From a checkpoint of a small masked image model: 17.5M parameters, 194171 training examples.
Rows from block 2 of the encoder of a small masked image model, named by matrix and row number. Rows with one number belong to one neuron. Each number is 500 + 40 x the weight over its row's rms, rounded and kept within 0 to 999. All counts start at 0. Numbers have three digits each.
Before each neuron's rows are labels from the 100 images, of 14976, where the neuron reaches its highest value: "top examples" is what is common among them; "colour at peak" is the nearest of a few named colours to the mean colour under the peak. Only what is clearly more common there than usual is listed. The data: microscope photos of single blood and bone marrow cells.
# fc1: MLP up (encoder.blocks.2.mlp.fc1.weight, 768x384), inputs 96-191
# fc2: MLP down (encoder.blocks.2.mlp.fc2.weight, 384x768, transposed), outputs 96-191

top examples: cell type: artefact
colour at peak: purple
fc1.286:455522574497475478553516507484526490485473501479454532476498432493536552412537537488582519555547567542460576474420476518538462562461563492480467457477533530398477530564459431456555430451497494530510506556508533516544498457497512565555513446518479502573477401465505472461441489514477444479
fc2.286:517434447590499466469465504531548569509548443496463523488458401526444533473556519446454521434485484474546483558459539509494554494507462531437471535528556480481544509461473521503472446522481474534524457470434473452509521487535502477408566529519479527487521547518486526602535470493501451553

top examples: smear: peripheral blood; cell type: segmented neutrophil
colour at peak: white
fc1.697:510571570423467494476460492526431547551437576493590469564540518531524414491522479384496506528444542515511460536489542466521556543465424487482533523503545494528565530543487454485428496578574513548535598466565519462435483545435535515472483491533508554529611451470550541485511472495562510535
fc2.697:569438521546530476526566516470486489498534439503427561457487496418494513579532459530555473556522457413491512595599425549494479507540520511466502484573514535462464459491505528574521500478500480460521568538545502560537448532463490450535463516501534516473505430527460483501535514512502483502

top examples: cell type: erythroblast
colour at peak: blue
fc1.222:405493474474556534568548502531494507473485493534480483575463538454499491500463510449562546470583484560465516501542457454483564488506454483524537529570552514490546463519489477538470545489555520464428501469579531545475452573486550510487494574480444492529442507522516500482389510394493519422
fc2.222:489471579562488498431499551505491548517599537437500471551513594514527487417527539463514473554473563521500450516525540435486567479527435425528549478491517443482497508471521485534477475383492418593525471504456505521485537545467438492538494469482456459471491571432568459472482486510527496451

top examples: smear: peripheral blood; cell type: segmented neutrophil
colour at peak: pink
fc1.272:439490509426466543556465544476548420538487547504511480483502548435520484481505555479563486504506457580530482452503582510537552514514553518489525508543539436541510491535477467544501432476444490456467483547487441526551499531504490540482542531453463529453462516559530459441539499498525513433
fc2.272:513513443445536481451517470489510488505458552488476495463492491422430505536511521519491522504498451571467517453481512489561518528474547485512405539572501541515418500481456511565471553442547486544532521477523483500504468500481517467516457558487476532524438478456547492417483517486463451489

top examples: cell type: artefact
colour at peak: purple
fc1.380:526517481487491466538476501497454486533507483506480499475519546514476497495549488544521481554538609534489494499436433437521501502483519531565586452466452521495494521495489498510494479548509478448472535495497491486527466535547497444457516462483518565597546517524525451370459439539496506550
fc2.380:615466527551526514467460550574567481482516477560523531472506437513442456544482537470499516504504443483502577534571479516521443512525509528483531558501556512539506475502540503459466461474516518448505496537499583534483505491458480490503507456509472506465496469563475550496532495533508469480

top examples: cell type: artefact
colour at peak: pink
fc1.729:527503515531517520451456517544507564417534543498528543459497565498528457544506483476519476540496497529515554522493521554468444540486539492452492511490497481441431495488450477491521486540539471523533427556477517495446472389439537492504495515552505477469475469549525522566461490433468457456
fc2.729:443474484500461473533568552485555553520467491507467492539489437533493574469494510533448511496486523455456510532446531470502504478450447551474489544494452466437579499554486456403487399467469523478522465490487506518527499561484494487499544456537557526496585483448482495522528525530515513483

top examples: smear: peripheral blood
colour at peak: pink
fc1.751:502531584503476563505511406512533477502536554527549507549523490482482431487473514533510490564500544512480511533474518498619520460477458476463435514474504481487508442544484486550466525533480403495478502546502499515474414503533497483468562453471538543459451447488585548555562546470662483493
fc2.751:458475486520546558478465474581493498506488529397525451515539525461461562457489469523451557496548502524508566550519539490481439491516536448513563491461500469544439432474532503558481476549526506488409498453517498409489499480539529513502472449546509542469519456552526577507518519499482501541

top examples: cell type: segmented neutrophil; smear: peripheral blood
colour at peak: pink
fc1.360:506519460541513516537521512399496520463544491553448590463582401523494470494507524554510483429560549541469492578463527452474503564575439504469546507504513508443519505472542489492492451401487470507536498453491459568470555462516506521486508504459378464391540491571500503591519530508510476482
fc2.360:425471478461528480468476475527459464467433545452525503475415507570556505554469428453561425499501456468515484374519481513512463477485485525489483545475508480483449561490514483444538501509451530490455458575479559481504454517488464485524494494490476480524473550411498478509502537504391555497

top examples: smear: peripheral blood
colour at peak: pink
fc1.720:371493538506485409532512415475510500465454568525485513481453516514385531548507564448528447462517478450469556533549541490566455445503416471478463501549522418473466493477536562530464545493452557472441523451489492509553465509520508489498548419518472549504536444463438509501481507497465547448
fc2.720:449550482489501508499440509566512493488550526435467513525514523509461553542570479538458503618504485509546425451497523496438553498521530469507562513546500534411525503525481507492455576497455462536546468523473412519474483556424512507464514532476515527425512484489548486522465547483516495524

top examples: smear: peripheral blood
colour at peak: pink
fc1.610:488504537492536462425595572409468535540484502548498494536521469427556506517515477492468468517485444440482503471479381505477432509515515523453488420507497461453469621506447509459525524513546444465540455468481535481447515450517545502558553504523513475497461577455480462576498528488519511602
fc2.610:505556489562487441492413497606493465474527582460422531491507485503496561450470505523408500404514547610541558487462547531561533521539510467594532521463518550514502469460528518454448487467457490489550507455521495440523561443553550497501553459438523454491462526523480508500505502547486480519

top examples: smear: peripheral blood
colour at peak: pink
fc1.518:563471503515446525532464462539521502433544497451549503450461546516486501457520615464492479462494498482471537500375538420510499442487514515478482556456432579465431491510497528485553514513397550494518432575507460514484457532457539540468466570512498495520504513488478510520538507448467463522
fc2.518:556468523529488463414451489471491557490478509451488548474498503481479605551575458502555475487500490479458527495533497576462481614463499524479440463486578516544531441418477516523531523483558499570464543492513457493535508560496432460489541512521457444548449442547471484547506483551551451461

top examples: cell type: lymphocyte
colour at peak: white
fc1.103:518485532496507487497519548470471457595453479518466490526533504537499505492516523442431500508547436472505482487467546534511580520542498494532462454502443499501543402562432458491498451460405416555516463599532543536485455454484528520478467510579516472498509481521487469431506564513578465555
fc2.103:472462484543493507565477469501464452449542532495455510437428518533488457516476555484446454484520475516517447542487436448504541523524470544529519566582517545430491522467503526466520451497520536453465549438534529526486553436492491486520525439526545525492456528502571485443501502528519504455

top examples: smear: peripheral blood; cell type: segmented neutrophil
colour at peak: pink
fc1.110:480530440460519494476515547425538460538507459553503520492515474530486471529535615569493493485538559450477523495410472573529516524519512467471455398539483533515560476489543518487597478459454471511534495502495508544503507478528535542535502433432555493471450419557472507425530479545574426409
fc2.110:535520540545536529541520513525459539495469510504456549468517485499465522525472450475495482491530415498492462478559514444506452496499464582473549506534465505482480548475429487539476558485525478455465539532485466529532485561515459441446525562518442458528529586557547525589538518489483506565

top examples: smear: peripheral blood; cell type: segmented neutrophil
colour at peak: pink
fc1.393:504492469492489527433532537477483521489481503588619466530451561444464596471561480571502466440413481536543482466484529470479473471556457465521491469470513571485478448509569510484498544545517465548442550471477527462517476522525450501508490563441513428456506509503504461513488525483463506504
fc2.393:577490488453411490530421502488535454466451484532490571513565430507513437528494495506541512515550460534486449540521509528520446545433467552435481517520500481551519543522505509565499473461343588534476547501465565414462460504478441544410418439511459449466525475528531478492493435570503563470

top examples: smear: peripheral blood
colour at peak: pink
fc1.629:593435488523544493524577576542562504504495554539444491435439510467458502526539540596498470508458564580546574552430507483509511534530570479504469526486455555495515511420552441454522524511547475500475574548521491499491446487535554530455490524477547511452435501489494494480438442529407450559
fc2.629:472537521582465493542419529521544494480526480515459504514509429496560583462575477510475532458582444464504452552541508566579488553504520625392430505480509490486535545499480547467461431423488508580560524467536550484476511457523456508405530410508479449453541487481590556463516510572494528464

top examples: cell type: segmented neutrophil
colour at peak: pink
fc1.565:485511557481518427510505570496436501511515467538498505473516566515559399509580497438471552477551450542504488505491501462489557470505486454493540602488456479515530432513479554474481465424535439613536528511493536530568491513467491471502431490554515486529518522499537464480504489430513496553
fc2.565:426487420553511461525498552517476504491479523472463513491462478503492540485414544496443479490529523517499474487504454529486525526552489534530465533571595510491514442405539499497494485456503444490492493501516418504496544452552482507571555541450552481552427533452547476395506541533490458478

top examples: cell type: segmented neutrophil; smear: peripheral blood
colour at peak: pink
fc1.331:495519485482516537532495471481524412466527568490525538460445442538488443460506510518532547459550521586564548489523502452434466511495525538531556518531574485445503475441489450529516489441524481574409501476480539535496526538514501496439473394533457525480516494475471518561471528446499475573
fc2.331:443437471539520523479507488438462467484531503465445507514412511535537468496461512502533412480449492422446516487542499518487510483464492442509458513437526440494509526490525561433484478514517513508474481566443509448513471519460485539540499610498485513426555552430546501439511526495459503546

top examples: cell type: lymphocyte
colour at peak: pink; white
fc1.442:429488513412582431478488538478530429565473435569470499482501480528491537520576494481448554503524442532545480476454484553486572462574451510514538518534493492484494445516439546583529530477526456557469483606447555522539423471537517496411421526481509438529529464482501474476492498530515516545
fc2.442:459523517585487475541462544542515500489558429512455510490416541529488452511454556453492453471489486459529478506459512523518494487528506403552461543550487603421498526397504544452530513469504482478489535479476485483486557454543523487507529505541515519473504513473490490502512494463567527547

top examples: smear: peripheral blood; cell type: segmented neutrophil
colour at peak: pink
fc1.71:456531504544449547566434492481510488565396598458515521460500529493507558540493524489556523504480470498478448428516476520460582565557457454474528481561487460584499491469553594580525491500450526517501527583484548455550527516517499530512443554510465537469478533571488445490500446482541499484
fc2.71:488531509440482445420533466479459457471536565508456491504491473454494540511572528468450541503498459569473489509512469471482496481539533546518490554500530504517451537486413464486517533533563368537504540407509415514460512456500475534388490561424467512516563461484545545505439525501485489534

top examples: smear: peripheral blood
colour at peak: pink
fc1.679:465489549508493565509464539425546523505539545432463512486508504486461455432510535567568467559502432544560436443451514551493535483516586491537479536475459494531492543485430437485499513559525453477486508489490477511501511421498519513529488564522527508488477494610528499549556467546503504462
fc2.679:563471479442527421464514505541498554483541488481466523456447512434511508602509502436502503474490447515468553566521491496517539478464464485502474495528460548507486508513543529538480574543502469507476534501530494563441456528451513455568471457453476507499496495500564478438449538472476501540

top examples: cell type: artefact
colour at peak: pink
fc1.60:602531475518524538528517555511493528414570520483520544434455507509576524510587522515508541518513538477508557496458524505530543473487487499474484488482442555385546550512546499503512496515523441495485512480438557506467524531512425512481493506555489493522512482498492503483520469521522530551
fc2.60:456410578491425484418484518503514541505390444440467558484463504558531536496497495458476432438499515489466458459499548571506501483474493461455470520481553523471547505511486502435482481472501497544501531521514507464506500507506488497466528482474447549557584479524455529538442475529534507424

top examples: smear: peripheral blood; cell type: segmented neutrophil; cell type: myeloblast
colour at peak: pink
fc1.44:458538518457499530497519506485525514469515531534517564458587556456549490515558514487475502552512545493493491588451472501525511588520448572584538481507450540535439559439515481451516546501508463503502496531534576484414443528498537476509501449470446508464507485495491534452457514457573460492
fc2.44:425456423495471492471453525471506497469475521491479509523492438547437540450530503504432564531467534525483467433533413478470478508508534455457519499451509461460561471540579623512525518482515477527501460506470507414556493523450496455549486437539502496478473577461468543491464455510502476430

top examples: cell type: erythroblast
colour at peak: purple
fc1.249:491500500485576488558493543437552555521412488494518505582514519539522469496529460478472474543544487523491494447509485442493478479482494477541488504527551501536462419477470504564573521512581518540548514554470516500506449549524541510529494504483503471507530525510511478492434551506559522512
fc2.249:426522478539510497433527546446471444493507491520520543541474508479479453446453467504508443525507520476451460472513532543529445497519487466454474528500485503481576507505545593505483511426451464437441449534476383419491518469489486521507534481575435514484581603484512452493582519507545573542

top examples: smear: peripheral blood; cell type: segmented neutrophil
colour at peak: purple
fc1.145:519545509479448482452477501491517514472474489516463461561461544461518513589554481570513508446483463495520453460488512566516496467458516460452521504436567454500599512477521437492480443438477474523517474543471542530513536466484483502445463390453494491432566537492491507555459466453504524456
fc2.145:487525423553480502511412500494510519460581467548473535500443475467557531543521493504480545496530495511471428525574412515473507469476456472538544527547472486565484492481513518616508510549483556450527538452425548517419507483556545440503461542454487526465478544552548596550515463494434507521

top examples: cell type: lymphocyte
colour at peak: pink
fc1.656:477440483452492463478553536512516532568512526514555387516519527505481497461524434474510507490482414494479464522506508441487537518475524483512498528427487458494505425534492463470500424471529420470524495537554553524466517491505468487501449484536499459507470542468460550426482489423570457546
fc2.656:496516469546503526506447445524444467516549515508467467471451554586510493488440511443439425464564468523452497530515469440532506558527473562543410556614420561488505459516536457464463520483570557533531496495549484457493550533483488545498543526484506498490498459450599550496517495517463502500

top examples: smear: peripheral blood; cell type: segmented neutrophil
colour at peak: pink
fc1.12:506484519534502533524545491520478435474453550500531451469549538480481487459468544543471475564522537491508481504439455537448549501505545545544453587518505521521485557434468491506561490482374478501447491479498520547481452504507504493527546404455426461448522604510429502487490516457503564538
fc2.12:492520449514463518487525516389475486548457469445513556564442436510483594509477544575522516490531493507526480540560493528502443476429492467534614486513475504567514476569505443487468497452413412515604519518496541468482522439525548496453457528491533539516425501551560594469478524511560527462

top examples: cell type: segmented neutrophil
colour at peak: pink
fc1.683:396452525550480536427498542500475502554589498513527514502410477502498526430468529506463473552470537509472494499448493476479480448503466475491542458479503495436476579517487478571482540579464441497407573595464496534464460512555517440481522511532497598475526522489472512468469481536491556499
fc2.683:505496430525488536487532439489437517472435535459473584460493487442464521520567467402495457443478455487468480470582515517453556461507544479486483492552555503449592492432479537479516579484508547540491430504520478512517495518437517465433535489496526542517560429502455511569544478446571494512

top examples: cell type: artefact
colour at peak: purple
fc1.460:474469529535446538472499509482439525514451468480506522518475510468459497473456492537504467538463496467467501523470556541480501459529509481441411562524487452499504515492496559586540518488535528480470475490502425464522429523545536544494492518595483462557405493511543460521479608511497536448
fc2.460:514476562489461512409527490512528519423507555483540497529463511484450493508521575473520546527464476498480460548505460500501472480454554463497556460503472561407534499499544475459492570524486435554481518513522474458524541480413525473502520494442492500484509430529567551482486459499497499488

top examples: cell type: erythroblast
colour at peak: purple
fc1.701:401435494478504476478461473448501462513499478499498480420510468505525505594457522440468506491515447436519504478475551553548488478510481480483539518464419552531511516470491521508495524496502497434407499580437462543474499427475442471500515506496406486464515485538464533517515492455528505473
fc2.701:535511524427523545427452489408436462553487497519491460484433560480482543500522500451447520491489480538493477480486495522447505497598459480489539539531528566488516528561503558497528586471481389554481503512461439503466448480514485429364488445492512529546573416465521506468527469559546452535

top examples: smear: peripheral blood; cell type: segmented neutrophil
colour at peak: purple
fc1.458:482561481555477557503462474495510448460479540551542464498450492526485547455476513483509519506525449445476460499515475547475473484409482500522513473547452444475501520531505506540452494542387518541501468491518516519541393522459469569470501464493511540577516443451532494508531472456527465443
fc2.458:472498432504464425474456565507484497509538510451473479585492521484502539469506552447450577543548503510487501524567522449468465493534530478610520532442454488570589444500578468493498452473489422521556440500421443445518499551514485519628481509472498470408441557484464504462527447510502505495

top examples: cell type: artefact
colour at peak: pink
fc1.24:468475501562467529478487531495473521467550505501453549470477515604520525500484490519477503512560552470467503533525458502559503521548498540456549493554454543469514541556528555537507537500508489460579533525463540521484482526513546504546561450475510462502439447481510512494569490464608449537
fc2.24:547476476468509439409529488479493545547376500471528481481472472476470469473493415484483446450516483499512555447395494516528500496514493431474499517450543516477531547494498556424513547461511485496462482474544454461514537493467426458404527483548502572567593493491422451527500516541514474517

top examples: cell type: erythroblast
colour at peak: purple
fc1.480:394510487489530444472548460460507444466470541510475516492432506516460532547494540512495538511528379489455540467461463523528417543455497525516525468531506480474475536508538535518504529481467564451553503547472421503503484491493531502484498568495456517502432537521550496547493480473545609437
fc2.480:488479486504545477471478468532499459481556571449402488490433551515429533501538510509507534489515501520474431486492497488554496471598505390544613476467475527477526516557510534508527578481518417571471488496509503461482501449473569459440478439416554515552571495515517526477487432502416491497

top examples: cell type: erythroblast
colour at peak: blue
fc1.278:467543518476538520565546484442482463533480446476509502529483548441475463494510470515514581562583453482561568452532514491471524468530494516517512480489518490511529410534468525530505528480519502506554446520495542532481397451511534608469495421479448508530488516503447460475502472430463587540
fc2.278:523506482534537514521493559517528519480547482491521503518399457522616501528522577516587559546528494469518467544523518501525554544481527469536493465513496450538557587435522544511488422452471484544529492559427520470494492540506435486493574496481538492383556589486556492504484507462468488501

top examples: cell type: erythroblast
colour at peak: purple
fc1.362:353522585482545553573557514475523531555454433546505453582494499458515538464486498467512518501548446477482534493510457452524530504524459495515534542523504504500455455513412512527481496528499484495542498521560555505489376498438427552493488509547574525526479573479548529472493452482529531510
fc2.362:445475529562519447475492585478485512528559565447482470577402512509587485443464547533502527494440527519485457462565551457502569521522515444555518530480474483499618469468543514500488494442489422588546455539404486452538507517509511546568583515460468467428555592492515462492530442445504538465

top examples: cell type: erythroblast
colour at peak: purple; blue
fc1.631:471483507535556480471482489454464552538467465496483525520560546514550467439444479536513519554513485503504555546436561489548479485478424499486435467464507404490511495457518462506537508513577501489454497433521527456549460468496552531553479531505502522574450418513479470600519538436575580476
fc2.631:537505561518520513482561536525495491486477466516483480528450538475424530442507474470524507544420565513454533538461527475439483400469503497524544545481525570532467510503420528491501508484485509535479560576543515552545502462467515463443451478456475509533540459488536425465557468457504454514

top examples: smear: peripheral blood
colour at peak: purple
fc1.277:568586580478475491561550479484522550512460473492507478591499495473601467526548430478533507468408494416453471468427470507508504493481550421503508447431538487463462543489430464515510544459533456496586493476506501440454526483501504504540488486513467513425573576494467507551490450471562536488
fc2.277:392472422573499502474430540451533536529550486505458533526433515492468532478504492487473525469484494514465492536475457465497476473508421446562534519454436517502492545456470565528499509540540537466420462494499475518457541488512505440438509564454482560509539528489555560531533534474502490564

top examples: smear: peripheral blood
colour at peak: pink
fc1.361:478436540520516481521556481507531474501494486491499428436462546465447516535540542584461416483452479539539508599515473511457533518498534495487455569478454468473533499498525486402565462531484500431483555501499478541553478474518458525509536546468562518513415530504496480463477507486513459524
fc2.361:601514488512494491560485530539496536464524546531520455504524462539529528515503530525484559513593426455491511505599442540530483522530576558466460532482564477492515565521461514493447461523492464543652470476505526488405481503500448501446530481552466507499495492501523597474500505534509520452

top examples: cell type: artefact
colour at peak: purple
fc1.242:532541481543501542403511449497453455448568554517523519498473486588519520541489529392457557468544506505437554531548551449503473497529502519517499541510538490429523491484533474512485589463507498518536439490457520434498463552477528422546513541520460448499536372503525500493551509479578440526
fc2.242:482402548511471494497566531493489564485376438461488550467508512498529445456511476498488436495479488475511447459500545534483469450475446448490476489487521500489517467544513556456472449495470449509491493464514433562487558543461432517405477460519509517539589568485408542471452538550445463561

top examples: cell type: artefact
colour at peak: purple
fc1.332:589488481488488570474541474496485461470555479495524483464562519546462463564440495499556478504476455457443499538423544547559498449580397518477410472552442527469533490533541547553535522523493465461501428522468538479481498483535505572479606552530501423538504517554515503486508500524570454498
fc2.332:472493539407560523385517498454504491491436572462480499514474546553527509507505414466416510494541488498469432406549473491434526541509569475469533542482519572476441513458497501472520527492478517474489583490567459500466471540502450496443518407504438529465551484458494510455499526513476557420

top examples: smear: peripheral blood
colour at peak: pink
fc1.513:397491491545549434482484506566539463503410488462496523468469464445445475486466587545463523466497552455543512463517524536556499494498499531451470446533520434495555473571513503511457478478381477554489549438503463467569408500585523442476524541467470482528453450576481486543516448470466472464
fc2.513:524470546471514520462537468480528417511484545478396476543474485502546552493552497511545553534528482465495559444386480490477522465609473505570520515505488476496459489533459478535469478473515467520463519494484531482477538523563481481493477535564509591507519519464429497480480545585476518538