From a checkpoint of a small masked image model: decoder layers 6, 6100 steps.
Rows from block 2 of the encoder of a small masked image model, named by matrix and row number. Rows with one number belong to one neuron. Each number is 128 + 24 x the weight over its row's rms, rounded and kept within 0 to 255. All counts start at 0. Numbers have three digits each.
After each neuron's rows are labels from the 100 images, of 14976, where the neuron reaches its highest value: "top examples" is what is common among them. Only what is clearly more common there than usual is listed. The data: microscope photos of single blood and bone marrow cells. In brackets: how many of the 100, against the usual share in percent.
# fc1: MLP up (encoder.blocks.2.mlp.fc1.weight, 768x384), inputs 288-383
# fc2: MLP down (encoder.blocks.2.mlp.fc2.weight, 384x768, transposed), outputs 288-383

fc1.127:144086140126145108114128123116146097144124123148141079139133126157196127126130133145157123101130116103149116116151135093137120151127156112170136146137146148099160175144105101183136162165126127141157143103134140176100151108099098133091145107105160102138130089109114151098151137135108081089
fc2.127:104085086100144140133119152139140147142132122149135119126128126142111125114147119106127156154134110202139105156119095154146116104142179143111111168120154060091144133113163132127109150139089149094141110139148142117138126080135109140169125142139114123150127183119103140148090145084098131100
top examples: cell type: artefact (27 vs 9.8)

fc1.763:111165120133130115169116135119166111149182132118148160139162118079144115117162125125138146133157135120130116121155197168104135093104142149127123101109130098155096147084143116136099107129145103129131098143126111144120181097157133135147162128094104112144105072130139132086150142128129099155
fc2.763:109119111089141151171090129112104085105123151129108137127135151116159119116133138144097131210106096103128147110135086124112152115093126113158119144123114112126122136121129122114127128100139136109163187152115181149132095146125095110131118137108098110116111148119140151144109148123127116118
top examples: smear: peripheral blood (61 vs 16.2); cell type: segmented neutrophil (43 vs 20)

fc1.49:097128111162142156066096116135143101147109144127126145173121120078094116118098117074153111118126128160091086099131167101151113160121120103123090117143129139135091106134117153079104120102107136101150170147132130118087135104129078090129152130104153146180119127110144085140132125168127111127
fc2.49:146101122139111107168107142131099131120176163115170103137135119134159117147122163125115132102143103158093120145142114203124114106126137121109111159152122094150128137120156131139148116146124193183077076100125120161132112134162127169144109106156093147145122146105133152115096109110101082072
top examples: cell type: lymphocyte (46 vs 15.3); smear: peripheral blood (41 vs 16.2)

fc1.306:104177149131130060130137172121082103116154125089133124112095073145139122118165093153115183133142107143112169125108129151071139090145169138133137087103140156120135138107105156128119131095158091131134128103118111102102128149138113143122149143108070124123129090137127095110151119159155083134
fc2.306:113108110112162131161134133147148105167135168126122141128123143105138125159098124140135121125152134110146142152138132106128130099138139157125094091096144140153133129121094133161123106119144086085138130130110137134099132141117125111108137129087142148113136112155154154092095118102136143102
top examples: cell type: lymphocyte (34 vs 15.3)

fc1.632:094129108142073125090164128097145089115146107121145106128122119120122141108134129159156127172144179136156125135106154123114157128121124122153100141127132128101114146183128107095145135145126111109123133172121106116150111127095103154143111147173144146122114131093128125178148115151144137133
fc2.632:120130084126126126156152128133124089189142129152129115106100142146113138140124082140129154161138120156089126108139142104142122146170128116126164180104125148121138113130116123163068115075100120113167136118110129148107103147114140158124113126090142125107120145058123134121128106087136124128
top examples: cell type: lymphocyte (41 vs 15.3)

fc1.321:127146104123135111108164115080132151107149125123091136167132108104095170124131075163124095092093151141090148143118118112116140145090106094108077113116138132144117134125173141124099118132177151145138126156141169167113138156150140154128092097142100110193134101126158142141117126162116098150
fc2.321:123112157115154134149132084114099130168149159105139134130117157122135137143124151139124129155146083198073117161112109135121153133138136092142111085100143114130166146091123156117142134157104134092148140107156090121088115121112101131152120101104121112111136125127111158145075132113145097121
top examples: cell type: erythroblast (35 vs 14.3)

fc1.4:118170124116103112149121158114129126147085093114110121141121185146143164142144153160141084169150153142148113132125128144132127147116145127182124141134093126117146094174125127135135100110188146117119101127154127087126112156129060153160080084124111142151131136141147129162157144123096102128
fc2.4:126135107098101155173150155119100138112170110169136134162116116115108081095147109146125166151080162123094081133125161115163123134137123120135153126130131101133133108091149128099097116148135124104143124100098096156127148122108130139094163109153123145141153169119111127115114116142135138132
top examples: cell type: segmented neutrophil (46 vs 20)

fc1.332:120138090116151115102130111095147137126114117100090108138125145118167109144152129125116121092161124154127135145119107155157138115103122124128138106119146126124119109097116120165135110088150132111155147110100123162098087135120119142131127133108168139126177100134119123153112170086123055115
fc2.332:152135157159187147174098158127134112125141088133126150113106102128104092126112132145146064143123145144141107077145142070154171138140158130146154125112137113147134194099140122113153133122094180156110118135121108129099166111134106135153146100180135109105136131105169135092148096136118139174
top examples: cell type: artefact (32 vs 9.8)

fc1.326:132072136100137141165162122119124099128105108116121104140147111096112149163130098137167105104153132134111146165141079140117125122127140122103103091148131126123126147104112138078148107107182130118128105151139142143109114089113140114153123091157094139117119132111128102168091131081136103155
fc2.326:129092110138142152099118149133133141136111145169101119112140121119120165139152130124113134146151144151127114156125110089149130130089113095118117096115182135155128186143106114149132103117123127131114175146112108146155119167160099154168140087146153068119128116118164127158126120150144125136
top examples: smear: peripheral blood (100 vs 16.2); cell type: segmented neutrophil (65 vs 20)

fc1.411:141127086101107134120087110158124070099131125147156130157165122129146128110156148128115145093146090122159093119098125157152101114179147145100170118113139150135152117153142129124112127162148080125141157135088129117147106112168096190127152126135115200121095141132157159109096159097087107089
fc2.411:116124153093122187109148120131139128124116157123133119124117091122127117143155116121120117127160105162149141168121132158144191141166140126137154166180145099134135122104133140114137079164087148111087132135143126087123119165153131136118082139113093115142163177153100133148143149120092146093
top examples: cell type: artefact (27 vs 9.8)

fc1.191:154158145070113107132140107143129125099109124075133115111108114062142137135144101141130154117135111133107166143171139158076141107126124118136126118118092141167141137122108101152116093079120174145140120152153166094096171139130130139131170112091082097184139101146107098126142097112165106121
fc2.191:112092118169153147150098121135135121150153140185123133141130139151122092119101100131148118142136151169125112133117106079109149118132146130105082085108130138139140155159127090119112129107166124112108151121128131135133092092144145147139127140132133135139072083147148115160091133173113131127
top examples: smear: peripheral blood (95 vs 16.2); cell type: segmented neutrophil (62 vs 20)

fc1.198:180124104144130151131156120117141102140144102126131128125130122097141094139131099145149139167130131135091137084110115181114106095136141115141131130104124138124105132129165124110085146124147122132181090150139105106132150114096111171132092139118137119126152112112116127126126155104140078141
fc2.198:147094102076140156125091152093126171096084184168086123116124176114109129096126158119132122148085101112124119141104113132179140158130160098111149096122124091113129110098127099108147098098113136112112117123141147180100115143159129135136119121143101103138146151159138138116107116127120111102
top examples: cell type: segmented neutrophil (84 vs 20); smear: peripheral blood (76 vs 16.2)

fc1.739:115155171143132137116140136172149116149155181101174086177143133124159105166141170125115151110119136160149134129135158188164136121109093123158169125136148138133092118145145144155137155111143126123100123137129115113141145150137145118126118166112108113145105121127143151113112158142139134117
fc2.739:130124082138141143150111078141115147157128154155144094077119126098145122070183121129124122172149094091139114113126102117129191141197189169094111130158162084107148143112127134163140120172135135115126153154118143139095140111153154101126163102141133169136124147094107132068148081086116150130
top examples: cell type: artefact (25 vs 9.8)

fc1.511:138105103154101128086140171140123113109104086093135099120085110099143104130159108140107134107102132150101164129104150135127105112156167121149172118110129128147097133138141130150123114125111093122105142087098125108135126130168116182162127115119115123124162110100153139163115137098134125154
fc2.511:123117103113160137164087122126163133189169147147095118136132138134138130145132109146118125132116111161124133142132144113124148115129119150096114116145152143133188132072115125131144091138149112133114130149113105159113138146090113092122120153161139114118106137130119138112161122169163158139
top examples: cell type: artefact (30 vs 9.8)

fc1.278:142158123134113130065164068143170141149132133139109107146137117141113116147106081152115116129124131127143157147139093194120128161086108110140127106105114148163143149142143184158095108104131151124123107171082158129100129146117122119123131122103129135195123111144160120105152111144137089129
fc2.278:122093128134134087149125131157122144124184121134140134144116140155134126143147142103085057124135090162099100142111132127141158109102095130117119118110096147187127115139150088114152162116144143168112139089158124121110096101139126111137129086111112135145148080096116141131106123163137087106
top examples: cell type: erythroblast (41 vs 14.3)

fc1.90:141115087122080120105120130114121154167123109089115155143146103090126097164114095125149120095101108136093136118120125130109128136080137092152141078131110130091110117107132145143111109127169122093114087169110105174116154182140082176124129133142152160145143126085178142138107129192113136129
fc2.90:112104162110149124173123111157091116153117186190130107160130158144166096138142103097140072133172106156105125140143075151099153120134138095132125069114140136191133147165127140112143127124074143166103129091127131116096108112127135131153137092140139180128144077126139121127135103151144108108
top examples: cell type: erythroblast (42 vs 14.3)

fc1.715:112141151127177140151125082126126063127075103118110144142082151122108124123113084140117106099091168140124107124129112123152150137115122129112127150119095145149133101137108135134135136148163086072116105116120123122140130157117159128111131128138124164106130090131161178120130131149110120082
fc2.715:152150130126134143129103138146146135139148124122128111132112097138142127135155096145096132138120116135129138119120162126121152128106116109160155139141182151139147139152125161101119124187106115113160127115103127103149090124142095108090137181135112109097115151126085122141122156125123181130
top examples: cell type: lymphocyte (48 vs 15.3)

fc1.375:106120107148125122117154162099140116167173073072131124150124138073153127151153105100138128139140107117140126133118149108123115118129150117106146064119154148111123128125143134107127140093097135150145153155134138149103114118156129139126130127138105191116135110082164128116160139175096159140
fc2.375:167121134076163098161079093152097113103126142142141120101129161107160103086128122129150080139112151127098133133122134161128160107111121106127105097146121107108134122142139123110097139132133150138104114157159123136103079149132141141144128095133138150090122138172125180129125118132167149104
top examples: cell type: segmented neutrophil (41 vs 20)

fc1.417:125145105114113149099158119113121143073133112104128140123158149091058139101140121105097173125145142096121155167128157136158121083086095104107164142116129077172096095103123158139147095151132141157120118146121152099119150107143115118084118142131136169193142161179151112118110116116125131131
fc2.417:128143129132121125200139148118123112133154076131156150111119128115099161139125146100113148152137146159168168116126139100119109113116094123130115103138145125154113138146141142149108106088135118099143118133146116100128131102109139104088130092084159129101092076172126098112111114107126149111
top examples: smear: peripheral blood (76 vs 16.2)

fc1.172:083135103107143113157093133125133113159126087132131142116148125126111114125155179104147137145114098110153150134111173108157152144140129146144098118137130095093122113122156052181122120073110123147127171168103146109132131118141102175129113167125123180129137143106091156106184164154129115105
fc2.172:148127154085148100133125083119098106115121130134121140135137151115134105117118155133136072161147149143127151118134098166128111095175126087123177152123162073173139137150124128110117163129091127124114141133120145122099085148134163096123108126104136138080110137147111142170115135104107134100
top examples: cell type: segmented neutrophil (45 vs 20)

fc1.416:141118082123112139136134109142147118112098148149150090130155151199155104129175139156144160093114106150152081111122086130096084098150140107098151114172130147163130129123139132098120090127177105071151090095085143118173187120109112151086131125162146137136095107109188124123104106125156120122
fc2.416:144097096151077183107096102083126157118114159127139127123146146108134120147147124185137126131085115141133155142131131115140153151117162108149131141154111123109110184154155144159100106152097119142108145132134136093106114142150108153135086103130118162148129175161124066135129150147079130105
top examples: cell type: artefact (37 vs 9.8)

fc1.365:120143141137169138131138096115118146157119113086140137135108133082163160188107135104115133129118137163158108121139117125122156122110131118128124109144137129146106161145124111160124133120110137146054138177179075085189075156108102071154125140126154133119098106117089126118133113118125171117
fc2.365:104129118097096146141090089193132151128128152123163093123124109131160101080135084097123107120137128132098114148108120107136116112120145150124118157117139103138135081138106131128143136129130157148163097150143153181120164143141140145154112098168112171096150177118146154114108116086148156088
top examples: cell type: promyelocyte (28 vs 6.4)